config = dict(
    spec_augment=False,
    tokenizer='char',
    encoder_mlp_ratio=4,
    encoder_head_dim=48,
    encoder_subsampling=4,
    encoder_pooling='class_token',
    text_encoder_mlp_ratio=4,
    lr=0.0011,
    batch_size=128,
)
Rows from block 9 of the audio encoder, named by matrix and row number. Rows with one number belong to one attention dimension. Each number is 500 + 25 x the weight over its row's rms, rounded and kept within 0 to 999. All counts start at 0. Numbers have three digits each. After the name is the row's rms in percent of the matrix's.
# v: attention value (encoder.blocks.9.attn.v.weight, 240x256), inputs 128-255
# proj: attention output (encoder.blocks.9.attn.proj.weight, 256x240, transposed), outputs 128-255
v.11 104:498494493470478477578489516509498517521549485501507533473480497478524580489531481494520454532478488561534520536481486510467478509519470508495500499499457520471523500465526507492457492532498487508529495524543505481527485480470481511567473486484505527488522480475537511480478461459533524511498517487539477521552488483519496481514500522473527529489498483511462500479517509460494476459537
proj.11 115:542517477491514479536476561479515464542511489433517481506485522478522492520507475481520511551442491486484493520500511517482469539510478483475518493446500510477514482506499482521510517514522529528495508529513539513513457497519506502474502508522499518431515484469507471494454457510471500518509484499525460526497483521484512528517517518479528536512501508480493484510509510505486483509443
v.12 117:512518507502497520507500460492523504465515479502498462492456491518517503469506513497498516479459510491508522493553486464505471525536499525485524499500473503532489499516490496519515526505495470513530507554488533549469491486509516484500526523472520522510516544499503501504507526449529468501509532509485492535571523510476515503463481462514515517473529504529520491491527496557501489501480
proj.12 128:463492503509533478525483464500489505557548510489498503483489507481532494509513542467488506495475505481505508490503463498447461505525463481471482470523560472495525537486506447533519433516495505490483532515459507477502479494508490499502497492529485473551486512500507480512518497531491505484462514509499523516498505489454517455505500514459521540506500500564494528492498478494502517515462
v.13 096:502489488521511530473480500489483501497445493490497456527524508502516470532509544523538558446511521473454524530494508486515496468501509478525483548488547501492416521514490481498551507487516460513522497501508500523477492492514534493480474525519462507480495497517490507520498543508455463465550509517481494483460508488490472532501510464527508518501533497519554522484510500526512502542471
proj.13 089:483505485494535491514522504507475532540493553530514483468473521510529512483492502502475441480563515481477505507525492468511561498527547462498503516526496470489469519543507446470466472536481493467466507497480492481517463508470522491523495499511521492526486463499509510490513529522530490469535510494477509506495526475506488481503507476491499507461519510533473519518483523488480517481577
v.14 096:504498507509544506481470539515509526481510505512519467508530488561483480496498504531495469496476478459446471507535475471489511474484488472508496528474509488489506575530516510542512527455473475475509531528520466541543492537495504519507502529518504508503483536523555494521504522455490484512559565508534487468525512503516526506497511504525515487504509512537470486486531515493480486471495
proj.14 103:514447513503524487513528455475520517506496483544496510507505519508472514516499504512477502534450505495476526488509493477460483489509520532509511497480485489507525480456497480522508468511517483498492527509541476452510541481495469472467523493514495500528450475514539471506519508510423522499528504475509513482495501456501472485510512489548481489525494507440504502527492500488495525495527
v.15 103:512491495490538497517497510513508513494475480477512458489551476548509453499512515498517493432523524453469487537483489482498482495493514429534495521513541498500454523508508497534519513493499451483508504520492492514510500511503514508505460538511484479486493528502484519472510544530428478498571499494469506505463500518489507531522500472503491487482525513484506536496523520533491514534476
proj.15 099:513494485537501526517504485525514475519477493524492513535502500484542545510502516515506508489510478499492478516502489533492543536471554482540509534474484511519504487499517456471500476512513482485531498481505490499490509514499454476479486473527495512483475469491479470482512517501496476504507515471496494468512482453492500428464470493489542468476530514473492530501487479498513508511580
v.16 112:486470482507505529460476491493517516500479494499485524466462522494491479492445493503524541544449416488524456470498467519481469511527527487501501489473493480495497484498474500475514474505540508519541518479483502497480486473499492514483525526532489515539540530523495518500485532493510504504462508491537515549519534517524501530498510553518513508479537459519493455514478487495503500519490
proj.16 115:516481482538522464493474495515460508518533545495512472484479512449488459506475490513511495516516509482497512495500452476493486524538424505508444446528494478478499478521502463494498457479490512523494501545498516494515511510498490528522499500493495524516518506469470494507496524518448505507453511494501553523487507480479484516490536492439504546489427518501493473484495499486496505485481
v.17 103:510496489493491516515467518499490485540530494522496518463494514487515546534510530533464497562487463507482469490481491490499508498495464551489478453467456523464551549486515531473477532462483512459504486479519517475521512490521491498533482475485511521501507508487542509502517490489523514525514526486542496497515512468546542484501498535511504496541506487496437512490484487406510485462544
proj.17 111:535473503502496487485493515485528505501498499520467528523520521476446474489465446532487522541481485492511531529533518480462531463495486516490508486472468517519539443525497493484521558518519513491467484495516520456512517451518506523474518492528500487501487463517547484478477534483465523481488483472500498511496517510529492547475506489471467526534483503458525491496539522503510524480477
v.18 109:485527553458502487544515502500496478531523504518523534503509508474517588507551474511498461523496544584525500526474516516471517528517456551488519471493479523479504513459537498452504495505504498475481483527547545451535522484467473490571482495497492525496516516491514482493491456496534517490480528499563484488537488508496504451532495534482512510516484500475484496483512506477496475484532
proj.18 107:506515489467478528492486555473522508537471483436504500504522504512520546491525481492512488498458535507495518529526527470507514467472551503452539453480483524519500506512507549498496564539496507522538524486513521516482467485512520490505495484484487486423496500508530485477467500486537511503484498524517476480540467489507512507500482540468532502485518484515508473477504514530488486478491
v.19 105:487488528510469502547502487514525513536528492517525533496452504436501560475516459501478469532520505559572500496464497530507506522519501559495547452479445500471533456493534520462470463505514538482472473474508543467463541494494477506530505472506540484520500511498477467503484473477515541475462469478505511480460511512505507482510476512500511497532501509478520482477485490488496490514499
proj.19 119:470505497497509490512512500512520495485470468470514497494533496484524498484525507476504478466510511518490492497490514517533468481495496516463545466487511503471500527492468577488533568460489516483509498530532505507493510501512493538536480515476522482509510520484529522492488463511552541487477476570512468512527480523465501530494502475520493531465507507517504542532470530491505491514466
v.20 097:509506482504477468555497504512492519525565474520485527516466480502521524488522477498471448587506508542517504511510480497504518513512470486478482475517465509491559528500526495494480516519498480516485496506528483466510513501486489521505498488475500529488489493498526503472507449450549509558477514478489497493549521484503537491493516527481511492497477480488457500477482481464486478442518
proj.20 095:540497487495509504516487540508545494505554460471521502509516482524507488523495470515505554502441494492515516491489535523446477513543451487524482505491515512460521464488511493503504520517515503508497507530535505467542500516532524501460540505500517490453508485494511498524521475516459490492476505478499484496489473497501511553502497496505484508539489532460509491485535488501478487501457
v.21 095:487499480486520513497507492461506477491489475490477498488496500479501470490477492531531537499496510517475488505515526506529476473482532560525490501462522532509445501530480502470548486506491509485512511527475511475484510466487515499567442508464502509513528513492515475519497576526470439478504512506541479507507521476495513543502504533507487514501532498484533502492537513492502516519472
proj.21 092:544495508464515486532539484504515487517500556485520480520475491498496477504471486520514449506531492495498484502518494525524571448520526496486495468454466505478474495486472445479509439491502465469519481537500538523487441494489558485549471481485472470532478487502524473483514493471535518503496515527507453541495513498500474487459490475528494502515485511510534510506498485508490548499532
v.22 106:507490489474493488538515514513510520528527466501524532468463508457512548468527501503501471582486489528549496502488531497472472508516497532470505469478433521471539520481515525481472533498480512496522478497500522490520492485518472510533527508500511521503502519507547519521471481487561512496469527487520505500538508496531539463490493531468528499526490484516453455506511480483497470495524
proj.22 105:536509481486478468482477512476523477511502477446504492495508511482466484520495457510511558539478503494489546515535470479464457505517458500479460459483495480504525474491503484528501534496504494511485492506479520492513475462506509487496495521509472504462490522457511488518455514532472534491476507485492490486520496501493471542516538553434516517501486493491528512488536483490514502494456
v.23 106:522481481522477451526526498503501511486526490552512518504465522510492497480507470485469440557548490528495497489502514512488518552536510500496518445515464486468561502447537518491462516481474496526448465442495491508530518528483472515464529488507508499479482491518523515482471409501514541528459500508475507487515490483494492467510514526472529505526477475492458515511509503492520470493512
proj.23 098:462512505498461520481482478490483491470522452474505481516505489482510494499521542496484537467429441488501498486478514508493416559522468498537501535504518496514501467463521540480488549498501493517525505505541495493508521497501500487515500512492484538468520535486476528474506491497497510485497494504510489453475490506527486581516510514514524484499514509468497484477490494487502482490470
v.24 113:521473503509472475530485541510488501516553485538506550481468504496481517505474469497481462584519488526513485479502497538490501522518479536476522439496448507474558488469500514477461517487474533486491473463519541453523518474502483505494525473507517518523477488513516511517512435490553542511459514508525490495530492508514504509518478525475516490536493475493463486519505467436482496464534
proj.24 103:514514503495508499515480484510544521462525486470498503466500489518489472500507464500511556514456499506508522491488532504491472512509466564466486490491521484486530476504460556512534561477521513498509491514538515502514514507526500473500473522469491538477478522478504516482473483491509519495512525512497504519505496492510518568508522489543490510497471513463515518518511509494516477514451
v.25 108:522508485514484477483503496497530513533510531533522507498464509514511481499508472501483483578503480507464507494507531558509526503525500537483510458490493462502551431516516496496460498484487544524464492453473461494498537514506473500481546491516544493512478470521491507513509417517535519525493489516507504493521479465493528493492497518483502481529468495516457511512476484466492505508504
proj.25 102:487529529477494510486483481480515494455502498526500513508488496557470461485499529488485529479456454525474476494519479511527452529522452558504461522497531492519491499507509548522471501431465480540465504493517498460480504472515492482538492501477512523491519552523498513492517470487476536519490492523500513480553473528504519558491479463502488508516504505503481516477518506500484483494472
v.26 119:489505514500516490532504500502534518505538478512518462497528494599490491500464507529521477521417500484498472520493470494525501502466516427490476553496530482488504523485514513542470543502465487489497486554518472537554463508482526508520480486507474522530500538485520504471531515474474475551557536501502517541525509530466516486494509512500495493474506524502487502507525533463474495489503
proj.26 135:516470491519533492498512519488514492535580487525501517540480500520510520510483495493529524555469464492505482497505471483454462550514487458487515501468484521506501454493517462521502466519495498488498507480519535464492510496495487481475543523542486494479498421518476490506557528531397501531528502488487501507504530487507508464485504477493532488559508520475501464503504483487503504474482
v.27 105:477499537502507529461480467484499498466455502453485464510510477500494474535510518513565521423473511458477507523512497494498482499471509482514517553517547525499431510524478508499534469515511504483506503545477495511498499479474494486520466532477505486485492496523452489500502574521447486477536485489519498507446495510469456499471495467526473520504520497504539534503497496532508526538461
proj.27 104:481530509467536513491500506501500518539491543541487507479482483517518516482510526495504442468548540515523487481473496458552517490476551452505551463511486504495477512505522454488492472514486495473499523472491489532475478521480492522524483484500511475523506463509504531523487523491516490489524487525509480525480498474467513454509468493510528488500495496535502502477503507489496487516559
v.28 103:469485491475522541498507512482508482521463472474490463479508492479506490531510538516559547509479512499490507546517514507509497462481502519507495530491523525508460527526484498496522464494501489472542519529465511487495477448481525505578452509497448489496517508488495491521502581525485455462521502522549505535493502503509527530524515515524491532492536514512558490510507517475503518511480
proj.28 105:516493503487516484511497494479490494540502525480469520517512520486492461529508453501522468506546502463512514506541458480507591476496501503502514455493473503486482476518490425473509496522520489494507484523479529517497463478523505498516485493513470463512494452483495495511523504497469502479495537524508482548492544519516488464464491468473514504515464483491534493478510510529502491485533
v.29 112:482512519471499529505505468499486473484491479448478452511508477490523520500542555485515538447485553491496487541496509461521496476483503500510478526509522535505442515508503496482529473524513468496525521515530486514486481494502533486525456516472473485486505508512473508504509564498472482445511529503496503486454507490474475513499510474515503500483505521479528505502520513518495522512485
proj.29 101:507511483487504521527507493505475514545483506504515482536530494476539539492496466518516436526571551510491487489489505471497565472458564467468511493471446507513473518529508437501491505516521489504509498520496473543503496503483494512471523494483516496474478477491520503504496503507532463484528504500506467501497498475464477441501490485466480495507548511528494520496458490508518525477565
v.30 094:481518486511512520488514487473486484468455503464466489516548485510491474501482506492547512429489504484528515496509488478513469473467482468515512560501534537489467511499487508498561504501508484494543540547490519539499486516488493495508481526487467497483542519523488506497484560491502463493538531520522490487491512489480513538477512463501506518478507531497526488474525509559477512523483
proj.30 082:488475510467542517552499495507461513523506518516510473500517474512543542486515489493513483521508546489520495483530465520497528506484549497471503486498519475491483506464474484525506462534462493533504513500464524537499471533511473536489461481507490473519518474491536461501485539494546520511522540515492490493511511481489495451507478526464479511499461492486510521484539520528487504519569
v.31 091:479503487517497498516513509493505482530520488526487477503481531501487486524491493490481508508499519484494499502490531515551514522477532582519524503482495499534488424523510480512482465491490528526495485473446501474496526456517496505542540498495552464488491500478509505508517520524510490536507476499517505532518481501511539516518522497512467467487495516498522498485498507463469525535472
proj.31 094:512481510524486463504516438498533526480492504486523503494487495513520485511521517501487508465507480526499465519504520487492494492530514542491489520500499446507488546496434531482514500441474504491468481511528502467474511543511537499526508523523499473543481503495475506536545483487549487527506528527527498533538494518462506470497447461553496503522528482515487547461466485462511514497511
v.32 105:505497513520484478476501520527524494526547515529497515471457521497474504497492503504464469566505453505478471471513495518495503509524512544481510437473465466484550457500501520485451491500510522501498493460467507465489526490517482485491539484515519504514506520486512477528512437503526492514473498514518490528534502477521529475522499517493478505513470498528451481523489489443499461509495
proj.32 090:495496493514507491511490482503501528453507516473524495533514482500503438489523500476518567522458459483478517517495526497505462510516435520502474503507501507512536491513529535502503541460471465493437494518505512476508539493488504517520521527488510519523492518505474544516515504492480559496495497510526495535496524522481517557518504504498512505523493526497509524493492507473511500506429
v.33 101:504518535493497489497473518524505494522533515529508549491515466483471532530487477522525509580506479525519472528510537515494468486514477563460516479464480521503531505510501517483518496503519515485494500501502533460505496482487496495576496497510542508496535532511571498520506486469512498527496560479566464492525495483489500484512479566487534501521485466494468458512495488421487490482513
proj.33 110:530478489467515469499488472493519517510452529471472491472509511510479467522513470490490521534441506483514511493511530472515532466487511570471467475468475506517494491477485477512541502504492511515483497488502534482520470499516512500522480534516491531516529525540534468462479548462467563501479531507533470512558520473500468512491501490524495545486508504456477488522526500496475544504448
v.34 110:507489536503501473573522480482502481475486477508511477515484508505523541455552511487478506422523575520537516525515484470505506508508487505514501533544512515485477485466511474516474518531474476498502483520546489540497496495496498489511499502477474501459467472496460490496513472485465480485526477497443485507494496504472472497502500435490494490496506532508544549494500497549511516464475
proj.34 110:465523509514502510499514515531485475510507460488551495532513463477520546487487537483502516469525476502517497511482493501464496517482503425473526512509564490503507554479515523509487520538480508465504483497499498518495531496510470527451506472490503443476472503467503522509481436518514464460524492475496491505494495520491515474531494513481500473505558521553463525480472489471514479493531
v.35 107:485494479493485515505509493490492511519503518507500496482445521459502512482513502489467518523509472496482491490536515517497497526521499565500507489456486514499555420503519488503463485470537517498501495460476483501446529467529486519504564482509539503490508447507511520535494421481542492497446469492457519480501487494532503502478507482507519475501471466533498511524463477507471485487475
proj.35 116:488527492495514495474495444515521546485525511508534520471510507504497447491505548480473498462517483504507484522485484512546476489521469532503495503563545461529514544521518511514516538447509515501464485556488493495497517504521502526484519506488499470534524576507504510496499473493525504482492482500499533520522486529502507539525521523504468556504536468521510564497513510467507479487463
v.36 101:485503503529523529452486499459477481485476539476488463500529509502492470525502526492517561418523507427497514484506474469516518474502538491514479521507569510503460508540475500505507489496530513494491534498469508513482486490499527502469501536526501460502488514529455511516507551495464478467528488489475533489452504519497462524457512495502491501507528506497524514506511484520510512518436
proj.36 109:468486523498525517510532456493476492493447546526484516470508485498515480506513539519518447482583498522480473500477485491537525475473550509537495490535478487514492522492486466489474460484484511472487493461502462511480522522480501497503506496499541481552515521533480522529531495518519505488521478515514527533468491490493474481510502498545469495496528464550508512500497481476531477513550
v.37 101:503464468495495495460470510507472489524490513503490511470452522467481474493510450500496513540504451486499495473481514531517522496473519553484512470497473488513545435504502483497486465458531512489485493443456510494465521474529498529498555486497509491514508523495548499521486535487507479504464508500494494499477509475536505548470482569479491487498505481500519466523510518472469526523509
proj.37 100:532463499520505482510474451512554521488501530517500474470501486499481494478505447492497471511518479507480525490490472524523500439536472563506469498489485458510484514519481494482510510419515518470491501546508472433498503517535537511568520489478498521524519531477533507476504534495510544484502466528504516504512495500486466506508461486535466515503487518486493567521491489468472513471482
v.38 113:511491493498505479487505503526500499534542494515524533471497478483491537530486477512484474610475447534494465500466509531501521524488497488489488455495464490492546512477490506503457493483476520481495475461498523470554525512506481500497513497509495505506483507490516501479508474475512538528468546485543498505528504478506534491520502575478522503498466472501466482503514478454499489488530
proj.38 114:509474497500484480478481538487534506488498487454493511495521513485501511507509448495495550563432451464482516505514518500473456513503438549520501513464457480485502454508472527512522507496485513501522526515539530493517509475510520489509520507517499532449508471504468512489492504485440546515523514482508506511525502499528477561476505522494490510498448528439489470484517508515503478480447
v.39 107:493490472533502513426516510496500497506489523516478483501519521516511439523454493463453544493524460454445482458492489498531521512520538462521478504490530477502506459526473489516518494464524495503487511440447487491478496505521501532431539499509533463495480497521509509500517516498474516521518497505463508478463484473522498538486495506491498468511508470509486534533486502544487533504458
proj.39 104:513499519500506507471491435510487534425494513571471488449496497503496482519488493497501508489502467475477519509511496513535523517514461534523447553550502472493492522505495506491465490463480507509490475464528443491508559493479498495533485522483510516537486504515461537496515520486510483519493516480488520464491492471501473519506506480527478485507518483478485502508498477495490493517512
v.40 104:494526518497509530486503466502509499464485485468495486505482496509495514490498514523547530501439499515513485541522498505515482501496510553489519551493512499503497502513498512506533489506493504509549529534525517503523455492467523509564490512490501539499550536484500483525478536447501456494525524509535472540564503527498518488475486468514498542486506480518509502479532501500479508511508
proj.40 101:513529485475550461530476516515491493563549510484475484468478517531498480523512487477504500544511502487506526519532472483497492512541490471451492463501493484487503500492506425523493429506504473492503500521505539523509462486480524506482489501488485473527502485506509466467504501497430517516486513504479514546489498474467473461529474514475509495490450478539501470503514505518512517528472
v.41 097:502487497525460465510491499506511534473528488517497501499486537516521507479494471468451471521514495523492494501509473531474523536523508473493504476532489479504533487445543510501453502523512502500506507496515510516514523546508486514428534488532527483530487459498471524509511398500517515504487478487439526476524470503500498478503498471461518472532465488527440488510497470490486482465524
proj.41 090:483511517504455519466501523528468506473540468496509482518529476501475512503478538498488520493476469532497467496485497499486434560490456463497493509535555518492527492458520517517527536474521513506520503484551491493535544476472449485475515517516529494484513522472484506488539462512451451509497482512504510473498484483522501572495513548496515474496528524524493485511508468498492490475464
v.42 114:518501500501504497495523518530481511501528499520519537487455530477491495473485488505471487535532470493491505469499512518487495547529500503472514468477479471481571458458521508518470513502512525494496488457507507493484519513522463511436562481529538494501485498518491484506517421504515549539457493499482517486513499489503500502483491519468515483520500472502454478504480465474499472504517
proj.42 108:471512529498478486491489466529495506456505505481513478479487517496502496499520516495476564492444470482470473486502507503526426502513425535529480500544555486518535491486499552491497547453500513488504526495532479499490552511493516483534525478515489529508505550489478543507506491493464501493507511483503534461486511493493491559507542496514503515516492484479474506508520471496476498487480
v.43 104:509501513470450452532499508535479487485497499526521553524504489490522526486550487495457482529528521539507499520496505486483528506501464535507510451504454498475538534449547483462474536524461504470466488474513514478511522507479474503477483468502501515487510480490511511488472465495546534528457504485491488497512508464484506475520485474468512495509464507482499494475502511496518496468541
proj.43 099:467495481506474526467498543508507494478509484441512489486480498456497543506499498518488483515481477516512480476516505484498471468457495498468489524477544504504522496509486571511497555549519503537512540471471510517484488497493473488493516499489502498432489505475525463509460488493540494475484511500524480485520479544523489559522541540475474487502498491509514479496496508511487480478493
v.44 100:482490500538524526453499501479515489509485515502471485509467507494500483544485476523449499505495431449452485436520503517545498494498531539510493510493524493508525477531478491490486506475491554516506475467440471511500517493521518530473545518500513500502480514512503504525518477487488469532506481502468510534472509490514501503496508523497465452514486497522513509509471497464485486530466
proj.44 086:496462510519498479476497469500533506459546541513505508467520512530457445491511504513469495481479464498458472491529499496503468472559463552526492546549523471509504495500502502516505528433503473509462499501546498467477543504522508482528528495518520500570505507500492541522538496447486501551493516514513502534480486522497506493512507508502500495547517521476491506514516514494477480521494
v.45 114:504487524498509514545530462501499524444490489490501475521489495492512477419524477479510526452508560479517504521525503473492487514513507575487512534533477508504498481508497501520519555509521457525518500536483523523453479486511531507524515525488497489474528507498520503515486513455521489486503486514481487494549484505504500527456479454522530482494491480513534509473495473550487538485491
proj.45 137:486530521496535479499463453516516513511484502497526487467489490472533476503496535465533470494516523512526489507523505490464525501526490502466455504528589455496498558496456458523480470507483513509493487518476488515504481505533499535513498513477513497550478524471540485513510462501530494509499514506497508478529488488468514473516489535522489524489492509556481572472492477514472507534490
v.46 106:474492482463479520537516468485477481481489483459454492463463525481477538453528525476526520486485480527533533532530509495502470473518499565516504495476489545503487488520507511484499503485537496517572506510495508506478496474496504478576531534488489477511556480519526524532474513475498451466472489515518500496504490527540521516473483467521531510496517481511518525479476503511453522508498
proj.46 122:517515484514529475517464498487515510523529485503488498490492489479514441495502513484513487495527530501500511497534468483483543495535488494471494452480509462503529507504502465492526492476487513508457451562507495477500470498538485511491525510465500446525500535466517476467520468511506510511484507498491513526505495500481481496505476490436506545501496509516529547480487508488497530491493
v.47 103:473501469492525521547494479473489493512452463468473493486478477477476531495480528508541534466507525515528520518477489495533500489475498515530514523503519505476465499514504530496516490510503506511528506518478533490485482457493492478601459506493481512505526551502491477478519590498476493477487503519528505507462517522500541492492506525508497505475504518481559531463500502489510502528510
proj.47 103:536482460486507477562488499488488475554481538478513504508515496485490458484492464524543498527562478476526510499515491509475583500504489504477512462437447515474462499500453481482499465508505501501510479538494535507504457511522493530533502509502492460502495444460454524495499471500520506488515468506501460545444491489459502463482456469469484510528473498500521475504468513520516493485525
v.48 096:515503485524536510503517494557484502467495499530509488483454517500473526519561551526515517431470558499495503478476502515502456462460514495490489493476520501496488544480447505535465478481511484501488503511523488495463496487524502505456497516535479530521525530506424503528488499520507500479532452467478513487424486481536490518479489475494471495496499536466516524533487501515505502446520
proj.48 096:519518498530511518474505494516473531433459572556483488489506496482456520524505478487500473496543504491477506512474540512522499471465487522522502540521502526490526480502491525516479553502505502510503449459526504527488526480518503518484486508462488511480482507496509501461491459496471461480509508443490463516472496511512495506484508448482460503509497533475482498512535515499507483505540
v.49 102:491500535481509470502515541482486492477435467513483432459487485516521513503477553488483534537529496509478468462497510514489540533472490514463507494500443473469468523491548507502506515503501485510521500480453512500517515508537506471480517507485497474518472501498583479486496526488483544499529551507488525492510521488484488510466501492490498496524494503544481518522546516507490468469477
proj.49 096:480513517534464525537507523507518495552547493464467484537502489493514503496514533506477474495489491472515484514484489494488457496542424497537470465478490508484509495518490492498488501506511529501482515544506519464534516532510489516526512505515512469460518518475505508476515512493521491508482509535502464544489481478466540476505493472497541477489510480551530507510462476486507493521493
v.50 094:516498500503484524500468504458504501502515515535501466518493509546454471479502468497522500484501546505489545514462484444504434446494444492497553524542524475511490468497494522485483487509525496499526453505539527556470496502491519501501510505513508486479511519507425514497482537479502460486477460463536511501487469535533516510522489526478495503458504554444522476519520521478507551514533
proj.50 099:517477535515516505484524485511534516431498495527510504521494512494463528490516518534498495503526440467502508485504490495566514500460526454525556538508542472505444476467532521501498535486506509498458489472505529509482503485523511503514472473477491514510490519469509546494492466520534484513522492448482543513497452501534502536495509500480484518511515508518530513504517535492487503471516
v.51 107:529488470486518490505513504467506479449463471485499409511447498531509502484481527484522511455452508517507479454470481479474515478463462507469510525487486449499507532489491512547487459505520488500496489463500501548511508498480500472498517487509499493490465517513497531493486548483488457505524531485509503495476485488475487504462487538476475494491486574465515529499547554478501482503489
proj.51 110:490499493508471487515484494510487459463503536504508513545483492461488462514500533512489484490507459520464490490511485525531455538480427458546513505535536491456512468504486528487499524431466496481473486526526533451498523496499510500496492505491493473487501495456471535478493457545500481533461510502516481530468477565486504511510497483458503485494502513519517549533474511453495512516547
v.52 101:520498529494487488481523517439511521477488497537539481494436496496489458524505495503536524538518530515461470504485509511477460524523494486492502457459486488488517481513477503527505533490561500543533457493445492530499480512519503500478499488494511466490539478510522483477486449538480495528506443498503509534557519484485482506430491463475481489499513461524489531497504509469528505546485
proj.52 096:506536485514496509508496493509520512504561503467517504509501463495502497489546526514486524508524468477497548497514523504475442488532422479521452528524530479489473484503477524497458529534504533504483509512528467496492513506518514458456481499506498451519505531496433486481552504499469488507517481474526482525467473538487526500511455495516507497530499494535460491518474504504520514496479
v.53 095:493505508476478480510534522459505475551496486480469502487515530514500495528474562476449544544507501477485482474525506539503565518516519493469483536488493468522486423503552482532530515527511520505505498496513483453493507474523509476477543531481514506512479488500539535488514503479502551530512536506473494510497538482471488507524461496504459515517493440517508525477512473507435538481502
proj.53 098:466469521512468520488515545450522507560534501471474507581489482496517534498487483475517475500496500511485496499523470476492467494511483508479504473482464507502512481523526484472518505485505499498501551520488547509499469501488491477492518494522525459448495452533523469523504526526542509493483475545483472515532531486502549505515484479512556483482561476518499466482407481516514524495488
v.54 096:517533533480488535488507493491507519439480497516480431493455495485483489494493503513550503468500565501472502470428504501499467487485488500455520499480502452456543494472458527552473463510579469544542489494499475521515499519526528465465512495501489467513518518527434524506516524513482485502540466476488490487513489472511464522503518450497479473499516502478530505502511503505491503506490
proj.54 102:483512518494484506491501477491484491448513512479527479509544485462436524489532522507468526499544469488471488513513542510505497466462476464501537528510493489436513505511483533499483583492517508484458471510507511496499536529523515501456520496445519507471511524471482511495522463524504471518534502481494495540459525520531485484478493447494518482513522500536524481526505510459472457506518
v.55 094:509481562472492505521503568442491488514462526541518467477473480512505495510518523476462510513537554537515475486518509515478478482512481520465518478500496498505471447490520467470513534516532541502508440500490522509470520490528518500477511478513473453497498477484541537480497496538500522503462461544518525528566511498496507472452497513505502528497568491520493525522516473507468525472535
proj.55 099:501480494478517493487472529490513525505479498479486523546477470479462519515502497477521483510476440498472514516470491483553486453504473425520527497480463507471470500518534561514504493528505511487488523490488545443491500459476551483515535488507507505474504547530500553489560477489513481517491468511516490494499499458523547476516481460534527442494537493481504517517461535530508540476491
v.56 102:463462541510488502517519527451502525494457479525533483488472480541504453487531506504497484483504522552475483483521475496465437446516492476480516454504537503518498450502476501457511518502545490525540414477474516536451483478517498486483498527468503467495542507492516511482498443533473482488485427488529510527549510497517491492457475462460497493495509497489492496484524473515498539515507
proj.56 107:502525517494518504491474509479541521517531537473500523557494502484501531520502501514495512480526408463479522478490498510553523516517460479489503549508477532513449493494504535510498479537506528523449500477515506500519503466503516508486492482501511465511493520473446556486543489493491476502513472478520516551457475511492544497486487495487524481497538504492501489479516531529493477516477
v.57 097:503486457499555483490490481533475478475489514499504459479455507548552516492522509493516501467505516485478507487456489538505484529440492507492508485501501538472485583479497474519488496508489468457485497488500517509545498535495494521517534445526481544466532516506459493502499554496529506494484522484483509431465502475480482491540531496475530526506472496467524498527497542462526429452495
proj.57 104:461443517489487538531525506525464487482484533540487480502494524492495531501515528502544491493521496526553480510515476534526490499514493474520487517554527482492476528500491518516486505442487466490525486480462533494529523515509497502497526522520496500517507515504517505499455524505518512514522512480496497498483512509529463481493521523550484482460514492526507503508480447447464492474528
v.58 101:505498480527493513493489530487484500464495524536513472531472492537457432492482489492524499473490537523478522472466501458469459453507460462480539483492533477503509510479444528533468527504526492510509458466492552558515499533487503502477494494495457515502518519508444550479506527490503506463477421485535490494466502515488533484504486514466458502482513560456525490488525531464519519504519
proj.58 099:482491514480457507511496483489481510434501533534503551510474524482502503485521526500498519494537413513507514494499513537515486501497473448520551542539537499491468532524528560507478514454487497484490511498531514511496530485481501503488507520496508480481493486504482539473482495500542461493518491458486468535447486573527465509527488453512491520514547493488505555514497512455513495487539
v.59 110:483478489488527474515537508546506506469484500482509535480488513508550498512507546498486504513502520529479467489535491540511544515468515522520510481507500527523450498498523458487555490512445487488490542490523474405510526480461478511487551498496492511468493497488472475470509508490501540505528549509505494465458507458531490497508512490520500496545501491506508516514516499539493459454501
proj.59 113:521456522511514486533492485490495510518476470458493479566498493482517526500502457477529459542517524481513465502484506496489508498473478487491484450506534496497488513510512478504493461507518523484527493459458504537483497498516490523489500502508512519463475462463525470515517504503487512480486491522513499491506518430484493479475511540484519491458507489528515482511484481500492529478498
v.60 108:512525475486495488502492464463512468542508473441477566549542486483480507514430454500491489550500416473488529537518496484502508486562485474518466535490542486539506443518474545494507468528516496503500504529534476486547507462521501486491479519491525516491466505473522480496485503490487490489504547503538468558523522514521494512550474509528515504488484491525498488478499519505477515542506
proj.60 112:471469478492494515486502514480544487514554483476528491463495508509536473528481484523496500513469509525544489510529493502474503517534545519490513493502502490550533517474497454472491505500509478511532526538488490535482478509491486460510481491519515491464515485500478435517469503500512512509472547515474514477533512464481480534518475520501494538504509478518501504504491514514467521492484
v.61 100:483499508486544478516513514530501482460484510494491473488477494458491524513493532519505526513517528494464505471508498543513532518451522533491490508488453467521486525524531467506497479510498491485488536454491460429512511460483493499475508522524494503473463512520537500513474508473528506525544566508467528474452532486482479480515495514503479492504461500525512536522505489498491488440504
proj.61 104:525465490505508513520482461458473491543475505458462499490519465457470504494480479464468477483476550487496477503500492506479468517502485533508470454485481514523521458523480485490516509493497502500518521509498492517520512516512492510489517517484486488448485485504469459517511470503495530513474507560500507462521535478480492490468513504488540467475450484509494465532494482507532517510475
v.62 103:518466496485509489513495541500495490440478516509520452470459509532501483511530535494527529467492577538498501449491499493485490466431469518495538507492487490478462559482505455501507499496480509509482483454503488510486496513474519482466519499508469494496530536527444542477501520485537485482538494522519531466462510464509462467469495548512475516502521542494540520522508526522519490422503
proj.62 108:517491507508481477512498461503474475482464496513506525532500512442492516520504535499497483506534459474461509493483496496544483518463430475497490476524497486441488459494492529487491500482493518472484468494526552501507513465499533499537494499495503531479512523464487563465521465524507465507495496468491474521476491499488520517489532478477514484485497510492482549529496491482520488519544